config.yaml
arch: "transformer_decoder"
model: "autoregressive pixel model"
dataset: "retinal OCT scans (Kermany 2017)"
train_examples: 98430
image_size: 16
horizontal_flip: true
levels_per_channel: 16
vocab_size: 17
width: 320
layers: 8
norm: "layernorm"
norm_position: "pre"
hidden_act: "squared_relu"
mlp_ratio: 4
head_dim: 32
fused_qkv: true
bias: "all"
qk_norm: false
parallel_block: false
inner_norm: false
drop_path: 0.05
positions: "learned"
tie_word_embeddings: false
init: "kaiming_normal"
residual_init: "none"
optimizer: "adamw"
learning_rate: 0.0012
beta1: 0.9
beta2: 0.95
eps: 1e-06
ema_decay: 0.995
max_steps: 12900
batch_size: 64
epochs: 8.4
lr_schedule: "constant"
warmup_steps: 380
weight_decay: 0.4
Rows from block 2 of a small autoregressive pixel model, named by matrix and row number. Rows with one number belong to one neuron. Each number is 500 + 25 x the weight over its row's rms, rounded and kept within 0 to 999. All counts start at 0. Numbers have three digits each.
Before each neuron's rows are labels from the 100 images, of 14976, where the neuron reaches its highest value: "top examples" is what is common among them. Only what is clearly more common there than usual is listed. The data: retinal OCT scans (Kermany 2017). In brackets: how many of the 100.
# fc1: MLP up (model.blocks.2.mlp.fc1.weight, 1280x320), inputs 192-255
# fc2: MLP down (model.blocks.2.mlp.fc2.weight, 320x1280, transposed), outputs 192-255

top examples: finding: normal (92)
fc1.357:464523452478493521479473474486485478506501506547521526521461505546511509541506471524497490520472530472515550531468449491517525521465520494550521502504474483490517491513516473486461459547510513
fc2.357:546499481510507502541535536494480514507474482494527485514503473459521460506513470480467510525464471538495489475474517465506524497557466503481406488499496538501484508507480517536502481488456491

top examples: finding: diabetic macular edema (51)
fc1.694:534567488499475477477558533506468533487513454490481456490516490569479488460528491543492520484497520467539531486505515483482497494476490492535494496499480496512495463501517551476501494521512491
fc2.694:494467545478501492535490519499542509529501495472542500518497556487476491538515497549492489504488516542510485519442479499514463510464456520467479506534491506500524506516475498508513536513510491

top examples: finding: normal (85)
fc1.65:499505551496491512537516469488467526492539536513489500484506532512525514479475544506498509505521523484483515477454543496510474504485455494533543504474493554520516477512531502544483515528500478
fc2.65:490513507567506495502507471531481479458515494498478539451486531476494529487554549475507445541523504497465526433486486500485471446519489461535524512528493491476521533517549494496473494520502491

top examples: finding: normal (89)
fc1.391:467490534485522498522502479497509500530507481495527507522491506501494535466501491505475483518534544513467494492455514494483489497451480536504509530508481488544488503502486507502496499505482513
fc2.391:491490526499471506562575475523519494464497481490481511462475438505505558493471500508533480478534497508526529481559518482476461518551476512526452507513501518521524503530485464492463515505501466

top examples: finding: diabetic macular edema (47)
fc1.728:525501534482510515539506450438538512497533477522479520479506538495515489468456505505463486523514503512510496521500510474474469483495475494488537515489546503511540489506520529486513545469513480
fc2.728:493521494503495494488463472517520534502479430510524488482486537493560475494537498481451503507488473478508489550535513555494523502483534534514519487470532522478474507510508513475516472462527479

top examples: finding: choroidal neovascularization (84)
fc1.613:485499505525496502483495489495496500497521512521531486515436522509474463529487503510496490525479532473485492517502493489476520513494529513505487527498533487544482502479467495491501508496531503
fc2.613:534494483509493494537506482485506489527492526534479552488490487534525500503468496511490456540489492495474501517533471479476545498527509517489478531510518487531500537461441481502510496510486494

top examples: finding: choroidal neovascularization (75); finding: drusen (25)
fc1.765:547515493467509493522486471490503490544526518508549516497500521500482485489540547522466470466519504487516493492472531465502501483531515533479536512514489477496470524476527525524461484507540471
fc2.765:473498515495493497487497504483539524512519466485517499531505510509510522496530483488517513453518517483522493540532476516462501516505537540508512488513517489554481513514475511409523519478469483

top examples: finding: normal (82)
fc1.581:523499496507524515535517503488558507458454475524465532529468517495521507502513468515507498502495523477487481464471481523521488531449482517470497505475513477505475479511534529517504454456533465
fc2.581:424458539514496512521438508523494508498540520537508489504497483477490481570501467526499522486501492525546473524469480468464546471506520484493537497479454539504483528521484476491477514492454481

top examples: finding: normal (83)
fc1.180:483495494469543484484487456472534514494495535502547512507526545530487482505468500492508463482549493492472490492481488532507494545487511515567544496476530456480490472506443504486509518461491503
fc2.180:523472539522459485477521498482525529464525471509464493490453500520508540480493499486540495457518512518500559473509434488504470506491465473516562506507509475459548500482495491481494478500506494

top examples: finding: choroidal neovascularization (95)
fc1.243:458504485486488489493504529484500486527493483478501496509489499539512530484510486554541492466522482445475512526512551461498498472499543502544534491526489474568533530513490478481483507508505468
fc2.243:497505488539535515502465544565500552462492505444498490500477480513453472534539484500500515526503516520473496476454538463503521551484455490500497494483529557494440517498521470516499492506491533

top examples: finding: diabetic macular edema (49)
fc1.621:483489486504544514530539494513520468500499489488482492484480530500485472520491520554522538488516532480520499512516531523497520464504517460496497507512519561521528488505474491494514471466491512
fc2.621:491530504513528475461461490501500483504527517492539476550482497469491499480536540479491522492517503511509492483474509517514447493492545510527501503507509485480514485493500511506494536511495535

top examples: finding: choroidal neovascularization (99)
fc1.713:522550477475485499454500520545473502524495473489503460500520505547523501499496467503473531497507502456544427567496541530462530462532540490529501479499541481550514495491530503481516462483488512
fc2.713:462536500476505479504495525511563487465536456489475521503489517506480549493566515487516513537497472484467456519480494535491494466530477503542545492524500512519517521508547475507485513496481475

top examples: finding: normal (85)
fc1.668:463519493523565499520491526474529516483493496500488540466464512521510515491519549488491465485502494473475500461462534515520496506474490467518506495489486507506545509508508500543477508475512481
fc2.668:479501491529493501498522501509481442464482491484455541477530502490465501519505466462553441527518446490503529484516506504501522502533450483516514502528499528494558506526530489483497495496498487

top examples: finding: choroidal neovascularization (94)
fc1.670:482508522485473497472511522501498474500505515473522469518509490497482510512500454525470496477488473482492478529461497499519469470500530525534473497508520475516525512487510485505486536527531508
fc2.670:525520512501511488491476491460489533548497506499521498514527525522498505523470496535466508500468498501488446551536466510507508490494532530497525502503505523510500503494454514475481474515461545

top examples: finding: diabetic macular edema (51)
fc1.442:508510518477492505478509489494511475535535471507531500531479537494520459512570513515459498527538509492515457503496508479506456473530535525505481504497547505491523492510490515523493535532481489
fc2.442:484462501531511505515484537487501458526473530488496503513503505489482494518482477474492475493472469482484514557520496511481501541506453517503483535536473512495512487508477510502488480486470489

top examples: finding: choroidal neovascularization (78)
fc1.21:560518528496484527531484494460468470534536491478530469484515532534493462479475511533480483467532528503538482501504516473500500504546548526504482476538521465496476506489526483509504524468494475
fc2.21:533535515514527536478514532467544543484498428492474463490480461495544506520545476519497534492483501478523491535529462476506461483515551524493503442512512501511528519502460526488534472492509478

top examples: finding: normal (81)
fc1.255:501495475500486501502499496475481529495491481509508459509456474526489523499510497504544517472491541505522488482474450494510460530498534528526477531508499525482533451490496472495515518502520510
fc2.255:521460524517524518542506509490473529464489503468499522502454484473479494439477507485506497503476501508499544452512507502525496518444503498492511490508499467508473533527463494489489515534503493

top examples: finding: normal (82)
fc1.74:497500480489496496482560522505477499523490529513485471492503544475559455498537481513512512528521494499523485459430509478513538496525552506513515478471569515496500477505548491508531555531499520
fc2.74:491478507524464431515489472472495554535538427543524494529533508477501507515461496454555494507516457491516517558506485491526479496472491532475504514531460513528468481480505459519492495492506514

top examples: finding: choroidal neovascularization (61)
fc1.415:504491531460522527497487456533522531505496491506510460513490501484535473516531481518532513534544492477557492516504506498487492465493513477504442531466567497548519467476472522475536548509489517
fc2.415:516537473502513482544491498471483483539468494561514498506529540499512501472463525506504491472474473480457544445499493491469515467498501522521474488488511470467488493483520527519522470547516486

top examples: finding: normal (90)
fc1.157:493542513505518496524543509461527481478484449532501532484478501517492525469492523470485492507499516503558521471439508487480548470479544519536514508437481511487501499504503508586439475488490530
fc2.157:499517554478498507509496533474504434503485539475510516510467450464462489506498480475538507520529500475452499529481479490490497508497502512511468516503493465482542512497480482538508526500510530

top examples: finding: normal (85)
fc1.398:480503491540531532517530526552522466532484462511495488526521489490481523486532525502495510507496490496475467523469496514494531512508535529483482544487502498515501480500491505521477482471482520
fc2.398:516534507484523522455461519513522487490471496520549549473514510465503514502515542509460491516515557491547475445496503525500475482521505491522500499473511500483476477520503510544502523529518527

top examples: finding: normal (93)
fc1.132:488489483527516515529542535472504492494476492491492461510494474499514468497500509526511476471479476490507510481463484450517499515514487467542546518480528536512498470505510469511515475528503512
fc2.132:512526509477479478477483547534458555537555480534534478537551539474483479463476460515519513536516468481494495536519488479492491510497496541499503506510524496504481482475523532484519539487460500

top examples: finding: choroidal neovascularization (100)
fc1.654:480524457538520522500530538497485499518476484515524483504478476524517492514500488469517473515512505481540515507479539471491526481511526528524519489504535468512494521477534505507481494542491523
fc2.654:491514479443484488556481498529509478495532503504442493520496535506445514523495529509547518473552470451512492500533561493515517507522497493501543503537484515501519507513552492453483455465528484

top examples: finding: diabetic macular edema (64)
fc1.716:489513479498528484488503525511480473560476538519513541530515503537536524450610476503509511526519485477480482517514527538497467494506488516483492518521497547481466477489489534465497498511511502
fc2.716:486460536508496538536480496524523531460461503510486461493541433521485498495438500471496480514483491490486477502511495494505539475544508508454463449488496490525513543510522512502521507512490484

top examples: finding: choroidal neovascularization (73)
fc1.259:499493505479517453476516486491506470522514531509529486531445469469535473507503489513483507473503504451524462524500478490493555502466505486497459522488499518514486511467442485500470544509511549
fc2.259:489483482488482487520502491535500501521467540528485499523487484540446501505530496482487519448465455506474556508518503513498543458511508481447524511507495489522493528494516505482455483479504447

top examples: finding: normal (91)
fc1.643:513529525493536523491507481555535506508468481489520496528508505541499516494494522498490494493486501507493460498473522528448505506531468546483473479463520529497459472506526527562488530502496545
fc2.643:457494454480480506507470482540495491478498492515509522466573510486445517503529549506524507524505525515508521507504541490433512506497510491512496506525486505503491530503505480492497556521485485

top examples: finding: choroidal neovascularization (86)
fc1.47:506513467535517505517490486496512500498528492506515530488500546546477509507476553479514494459517508491523446527513533518501537509530520472481517476491535456496479533489483516488499464481509493
fc2.47:494474495531503496519488536504519462523485462545481527504502524491535503473532487458493500482470524480469493510513471505522522511508530518503488511524497513508519527503484498462523516437503508

top examples: finding: normal (85)
fc1.361:471517493460497500502506457517477515543514465527505506490511515523477488494509534492462466518482499514489537542487471486445524508484525517507505491485520516515484492505499515573502563516487547
fc2.361:456544512520535490530478520502531471428525473507487545461496521485477542489554566523472487504538527498513446483500514492509530546460485478531543495523488535496498559526488498535470488517455468

top examples: finding: choroidal neovascularization (76)
fc1.702:494536492515487511512518517450494496505489530459481492511517535498498521506499483496511495507505469500473502507510504478507495523474478483524524497492494455518499505474491503505511450504520462
fc2.702:467457527538493493471493467486478454521449530490458514479466491466496477443457527477462507475496504499449514517508467490492525519497514511504506520514484480488480497521515505479509537492492523

top examples: finding: normal (89)
fc1.600:476493469513508472484510499491479483509488544506521522479473541481539497499582504481488506531490522477500544490449519517497511511486534475518509556478482506502519494497493523485473523514503524
fc2.600:485453520505485466463511520483498517519510450512493483510500543500539502510496491481487517525507514517478506523507476526484511500495448521490536526484465506471506487515483505517495491532491509

top examples: finding: choroidal neovascularization (61)
fc1.701:492492483466507480481550463468549463520498491459494508516527498504467500519489495503538504473501501477513476524517466503496462500505480484502489501530485537477520489496516481476503496482530532
fc2.701:532488475509467501509464453524491515483480537472532499482488515478484491509477490531521529502511527539485503482496557503461489520513465483502546516516539546494500520483470515443516517494549516

top examples: finding: choroidal neovascularization (94)
fc1.421:512514507556503493507478490502499554501509499497525478487485517501526478510489476476487490510502470505516507508504510471450520494557508524487511503427520514503498518470456534495506480510473482
fc2.421:510482479524508493511497508466525500558468503528454512494501497499536528506482508513490505503467529502478516436512491501493474480469543510543527539479536469504461494480484480460509480560511521

top examples: finding: diabetic macular edema (35)
fc1.373:545501509460476520521512502456502509570499460512535466523495479489486501464518488469488535516493484462482519509505476505473527456543519471535491558515520518491528464499504508488493475487535492
fc2.373:514507506533467479521524532518492503502485488515541464489527463513495485518519511482533490480514480457495506476483509504478541471535537492556469466476479529513478496502496499517544499476521465

top examples: finding: normal (88)
fc1.629:471505497515538511526500483515518509472479484498489498540492551470491494525561515561499517510525511496492523477449471523515478527465496453471489512504492522489536507509530529533498473479534468
fc2.629:465515527479505502489497551495455475535552484498549496486516474483481494495462513523486489475497497542504536462473481453511516483515538503522499494531460551518516515500484448492476516530462533

top examples: finding: normal (78)
fc1.247:481539506519538482521490514527480470497500525508515511452474517503473516470553540435502452502505457497548524487453489513490504513503495489515519510413525489519500470494480497535530511504516482
fc2.247:464539503515491472472516494476523519469515461503529542502449513458468555537496455505523508559524478487548468473499508511503560501483488486547542491457508504475510488532486469475490447510502484

top examples: finding: diabetic macular edema (36)
fc1.719:518501485476489496483492456455511527512545458478507513485487492483489474517528488506528503488525462510512452464500510496472518453461474468488461508509531475492493492488547529499472522539475506
fc2.719:481494468536527516476467527529485511447426505511427552450467468511499528525476502489491502529496499545487481509491495522506502490477524439538505537490504480471489507511525450492476510483478525

top examples: finding: choroidal neovascularization (66); finding: diabetic macular edema (34)
fc1.222:521520518485488536539477481522489519493490472482460485508476478512464458534531500533487517493494507449521534474520480512484483505479511471487477500520557478518481480471526518510505487475536544
fc2.222:499524456489470503486550469500516515482449512521519511510472514513519532505538493435501495507458511451496556475554468539499519497504521476504477478511470502493508494532522483518510486498479504

top examples: finding: normal (95)
fc1.166:504512466520513477548567519495520454527469464506500495525508467543476509484499513480502472536478495490502494456491468517532482511548475541513478504522518535496497513519528476513496477504495497
fc2.166:506513487483535487504538574513487524502485479488506457490510486484516465513491497484492482454540478503540512475515526464520489513502464497483461479490525511524484472490507497521505510520479462

top examples: finding: normal (94)
fc1.468:519512484467465479508482496486507459516521482491492462546471499496479515512551555508476478513468554520525555470447528461452503504492515544504451519472488506481488494492537497504498505513534492
fc2.468:494517471558490471501503467490530504480512471476449522440467493526496493533486469533500479498512513544526504528494518476450527512479515489500471498505475553471479505467473511505476461497496484

top examples: finding: normal (93)
fc1.632:494487503461500493535508497489476542488480478510484471512479481529482494469497520484506513477505517495523516460434464488511510488491538525530543539526494498474519494497521468492495505505496497
fc2.632:510494527534531511508501537490534523489484468473490499488507487460441490517491523523491542506456459510492455491474543491481540536444488454454476516482496501491398515534472492509495487525495493

top examples: finding: choroidal neovascularization (80)
fc1.90:533522514492455483531488451514484507535527501519519492498481531499493496495484504504478499517518518479498519512529532485505500497503568536512514504476553491503538518460500536505524481509522483
fc2.90:474509481501517509534506529432513466473445499538491546546512479524515523506520527489493499492433497488436503492513483519489525483493479519509490508516463511500517505510520455520484493493503456

top examples: finding: normal (78)
fc1.665:530491519526526492503479483488520480507487504477521509485506510506481503491524497525505503446505495520486497495454494435442505544486482484464510525497487508487456492473518495510475556528483533
fc2.665:502481488507522498513468500518451491497467539468543511489457524507514486502503458447497451459522490529436509554506479496469482472483497474485516470558519513479496531487538493459495526501474505

top examples: finding: normal (87)
fc1.378:454493504455515492524488488471479498529502476511532491520456482518527489492509469466497470488510586502525509504472510467463478501467471530491487532508491494509517516461488465525488523518532513
fc2.378:500508511512475493545522462512515526489508512509477514488480491506503505486446433470533479493486479531484509518512545515493476518564471487495473494532463535504492502527500509492489498487515454

top examples: finding: choroidal neovascularization (96)
fc1.653:507540513511500507518489504521491519542501457508526487534490493528502492504496495494502503538564540436538452545499480531487474472562526476496465514498552479548523455497490518492514473507472525
fc2.653:509493476495474483461518478516545488465486514479476506504485541506538517492522471451471507507528456511487491518521488527504460466543509495532497477460541477507522525499520490496502474445515475

top examples: finding: diabetic macular edema (63)
fc1.619:511531505457512505520489444536481531499543469517523514504534480497434467467517512517446527534517547475469515513464512521497487465532504503537511491482516479528464493493507529542484499482528520
fc2.619:466466486521467501516457474469469513522486542477503533507488457466478557483507512499544512495494435502462518469503518475508515553463478469504505488524512482500563517493504508499483469504489528

top examples: finding: normal (88)
fc1.641:480500469504520526485532525511487511539516463511510487499526543468481431508533496489494508510530534502460476483465524441497548475547506474489510511527570526533528479501473522480505522485467497
fc2.641:477546484541485495531532440534467524509524480493510490512487498481494488527489420483533504514502477479521565537466497461474509485516512523489497504483483515512489496481491527515491481451491501

top examples: finding: normal (80)
fc1.103:512491471463489476493510494473494484481510509522510501474507512476513508481505500486501490521524517494512515465445538474492502447510496482491487544505488499486533527521534470503439505505501476
fc2.103:519505492476477454463520516504527474526517480499475501478511527502504506503512483549501522504493517482495511513465489515523539503504546485463515526507470516494488482511501531490511472497493476

top examples: finding: normal (82)
fc1.2:538493518524536482466526469473513514504504520489477508469494502497498496442507504478466508501498488517545482478480485542476540483533485537486539510475537477479480506501507469506517506531546513
fc2.2:494501462493501496486504471472458505520588526522478542527489491484504455507510478488506550524473533473494479499495528476507580487467508489516519492485505479494485516512518499519498495530502533

top examples: finding: normal (81)
fc1.230:525512499495503486497498469521488455520475471474523489531447528490519485513506547483510494522480534473503449486485499484495511515478484526466506497525499541501551522492475528504496518488494516
fc2.230:555503503454534484486463485515458471522504527496489515526492525495478489467493532459552506490461553459458533486539513547530461464512493502507525507511482500512514479510512505511497522469512523

top examples: finding: normal (97)
fc1.756:504506472525496512542502478508535477496488500524470499556457518492489476506493549515466452487502532515492482500437501520506494493510483494540548522488502473497496501512481503542485460511535507
fc2.756:485481500540519505535534491485479485481533531513469555471493503483480483491511489461530462532456487514459504450512456485545522456485456465562532504523481514494501527517487475459478492521495472

top examples: finding: choroidal neovascularization (97)
fc1.657:474526551541503514508515502521498519497527475499476468486495515512512517537487519534490527461469530439529456541493489507474488464462517512521515490480523515551478522492467469474488506473506510
fc2.657:524500497474491489556519479534521513504493496488481475510465454473528513545510474483504509441493463477514499525546466516489517499531463517523488502515503518501508494461570507493497479460542461

top examples: finding: diabetic macular edema (45)
fc1.334:513560523475490466498515466469501487507544476490516498511493487483467443494507520541514506533511516519487504481461502522476501514482501510538475518498472477515468498499504514510431509502516496
fc2.334:530525535481485480527474469467525475492492538471503489456504464456453538493539494532544540489516464494478545484492531532498486538500503525515496514468506483518522482487498510472518506492506507

top examples: finding: normal (82)
fc1.601:507514516514486508512495485500506483503469512465528520478473526520521455448547499520496469438506509500465478518466496447464516501510497481485519524477516545502537481479499524545496529482495508
fc2.601:516515532515520480532501518502511482531478548476523502496462499464517486476462464469529466514514499529444538513488513502507492480516464459482467507532504542507489511488501488495494536524467540

top examples: finding: choroidal neovascularization (79)
fc1.285:463502476501548525464496516513535496545495533478569502529522495542513500536488490499486464471481509486460458544506498539506481454489495483557537507512514481511482519509484479481457485490512548
fc2.285:503504539495473495501476473469509542519456506531482500490530473472503536525494493503464537528487506502517507536530484520511509487469540501486539519461480485499482501474494497529484501457490509

top examples: finding: normal (79)
fc1.210:494512481516533525534496477488465452528527498522509521493470508517536459469495490516443471522488531488474485515458529485487528470551484470493528487502498542507564491508490470529515500531498518
fc2.210:496527468490504484469479510498521552510500505483498505492515514491513488544489457552488510493505497486539453513490534532504526488514525501482468512455518521508463504490496495500525513508511510

top examples: finding: choroidal neovascularization (95)
fc1.503:473503547517521503521493481504517541487494455493521448493478462505492496540478584571538536448518509455537531531501479482491468453465514474510531496521510518534543499484488479474480530478496535
fc2.503:511503464489500500492510489500461557522502454503497404530474506488527459526507481488465537477501501497518495529491484489481502480483501480486498492451542507489481485470514507482530476486488504

top examples: finding: normal (89)
fc1.174:510506490483543500524508438512486475564501475496551482512511475486520485509488504480475496513448535480522474489453495452511552491494521511491485518454477562491486491478496534594459505491497501
fc2.174:510516485498490494498501512551528519517523520447520503527481448550468487512555444477486538496509523498547535482492507509468523496520474514496472485461510526541517460500514483533478509478503490

top examples: finding: choroidal neovascularization (95)
fc1.445:471510470529532490539490496530490491535455515526536516473494451515449486546510555517541496481494511501530541481492541470481529534514505511499542536483512521498485507483479492508473459513521519
fc2.445:493518474481502486507520500466517452539489521498503507514532497503504523520498534499520509460487526489440489515551499547485490490497517471504508528566467500517531480482479529498477448471518532

top examples: finding: normal (83)
fc1.388:490515517522535504527530488520461558510500484484511482508517525585472510519485545508479513454505493457534528505479479493464487486522502486516493501506488491485463505473488533537401470521522491
fc2.388:461508429523506505507473528560481475516503492497460465501512516541491492476528531470463495467477489511555532511505464503527474512565554503482465488489499503494504494498536529476510485483474497

top examples: finding: choroidal neovascularization (84)
fc1.224:505526483557503536516493466563510499478474464513481489484493500540528490485500479496476529485528501478520469519519508445465456503532518533480485483466554509534519487505526503507515457486484474
fc2.224:498497490487516502498491515509526530518514497471469479506520535522520528535489459521548508535539485501469475514567495547481491486476472467493519507481514523532473487509504530464547468472466458

top examples: finding: choroidal neovascularization (73)
fc1.358:487507490524493493481465503512521507572462539488568486539496516509494502524503513479508458468459513501479504520513462516510480527536460516485563538475521514513465513468513452470492487493500511
fc2.358:507488512533501482480500534482527456491484492501494516518484458497513504488501450447493487540478504525480475536511459503500489491479534500498505520503500452489515492506457472525527505467491499

top examples: finding: choroidal neovascularization (79)
fc1.110:475561464464472463470506521500473532505487465495495464499486497513498493497492496504505524467490514463522507499504518503466503462478492475532461485496508493570483524464497521480440507488483483
fc2.110:505532514516489517519516514498538500442513507485478534478475451470505524474535468495501546494475486480509503543468516480509515490502477465520502512521480488493495502536506503544455497523497473

top examples: finding: diabetic macular edema (45)
fc1.23:521518485487510485496533471506515532508529533453512500497510537469474467508562491498519493498504541448474507495559491491502503502461492470552524530490522495511515493481490515499499454506509512
fc2.23:501496486475489465498470544520482485530490454457524549483474534541486517481470494511524516530459514503510456506554477489482496554510486512500504526552472504500489500548489482475488520501467491

top examples: finding: choroidal neovascularization (94)
fc1.81:504503529463476493503529485489489484483525510465496498520553540487448515493477469496467502489519468504477456509494506511512504500489538483531451515496520476525536491504488532488484507464501485
fc2.81:526481460519511467513479473454438546526540511483513505492510524504507473487478497505509515502501520525462474538543466504492522465486507513529553500505519504476506502499485514462520450509482532

top examples: finding: diabetic macular edema (47)
fc1.67:483532501466488513470475514495474481531544562517486444521516558514520491526511508530489518515543545480490454529511489534487484510516490470534521490523529467490511491481525434471525499482509459
fc2.67:435540493514525533480514562466489469470472528525483526450504519512494534468488536476528474532497475484518474488483504520473515523497507464532517475496504481464473516534454585478509522521475520

top examples: finding: normal (83)
fc1.347:480538476504544541469514495465503477555496509517523545513499523541495485496484493513480465473493552479494492506513513523505517476505506508511525465503511526471495498515483510527494467517526529
fc2.347:506472530481472533555461500463480510486511510465530478482549504470502472522498485542460487475497453587496492513467510454496491503527498489486472515498499516526505507512493508520521558517457499

top examples: finding: normal (93)
fc1.558:495538472503527503473534511504510484543468512488540529502467477488504486515499453476533451514529493491539515476481534461482555507545451484533508502515528548485515498486503515518526494524545544
fc2.558:526510497472511520503510511497477512502549548453528508512568477488474503509520458490526541505523533516543479490524531483459523483526507528485483479483480529521492457510513509466492521547447470

top examples: finding: normal (81)
fc1.537:517507509539508496539537530515564495452451458450486518495524519511464532497501545473508503468520453504525489476483461516477486484497517487511478527516497447487493524492499495550462529485503545
fc2.537:493527447499518489502514531496489499523468551488521478525495498501540469539493480516517539498512525480481507534499526486506516509494512493470438494480504478516501507504472525486518443492460510

top examples: finding: normal (89)
fc1.562:486533468517508487534486444488530543506519477518485500499469553486513471483555513512480503522513494503513475549451531512503504533509488520491519487443546506494527519509536504525512482506510494
fc2.562:468481465485475473525505488493483494505533504502539531493498501521439525545475485521498505519502480506507446527492500513550523467458527492552535485512485475487495516542522435530433470538490494

top examples: finding: normal (81)
fc1.85:463508519523517472518498489504567503496472502511479523500479503494480530459525548487502482478537489533521528468469504503465520482523493522478498538464492489516514513485544517555466485514478516
fc2.85:511513496503486521488488508484503457485484514470508536499484502499487485505481432508473513528461484495467460524489493491498559504475505517468463505498472475526473500509462500502479522496469520

top examples: finding: choroidal neovascularization (66)
fc1.18:483499478451506507490493502451486500517473497504493486495493459502513436553514492518531539531518491512538474504492488486458511490493508476534535530522488476473551481466556515532497486494510518
fc2.18:464508483506465490510466532483486464499515482511481561536476478497481546478538524503507475504523520469505484437490486517553510496542516490533481520518475522494488511521531481483498508473513499

top examples: finding: normal (79)
fc1.32:487531491497534483522517478470490482531526537519534522505495525487527513490500526459448486522468536516543489528443492465478531458521520552513520526453495539539500512502503510566464540522486541
fc2.32:491532535505505503546532540440503486464495552478475530489492464496485505445512514466518480512539499492490516519514473504489523493464502489536536500526497506525514487503483452521501532520514499

top examples: finding: choroidal neovascularization (81)
fc1.551:489487530481536496512536510489515467510528486512513487515518464487499527478505504505519486514499483500455465511509478469458516530466479511473519544529471468491504497493447481530453536509505548
fc2.551:475525505511502505506548478473510454474474525532522541526497504499491542482507506485493487486466560513498550524500527500498489447472530514546505482514481482516482509510490496505466476462479508

top examples: finding: normal (82)
fc1.552:485545500486495512509463468531509475499514512534501542496500482525465503492484458511435507496483536497475493500464500502471547520501530537494493518484474564488528476520500523529433473523461504
fc2.552:495478469537514521527474500498513526524532451499539472444524500492458485504490548521495520492499515490539501506509497490464486496472529522475503535504492518509525491474481500511513454495503515

top examples: finding: normal (78)
fc1.48:516577483493512430513502501480538478500479497517493497516510524521494541484454515464510512518485511512475465492488493505461514526485444506505489485494503462478527511485488476518489465446521512
fc2.48:519501476508541511484520459539500513470505497517508484517514529513478467514506463466492448432498465461513554511539497507527496496486497538478469496500496463462516493531582482504494466516490486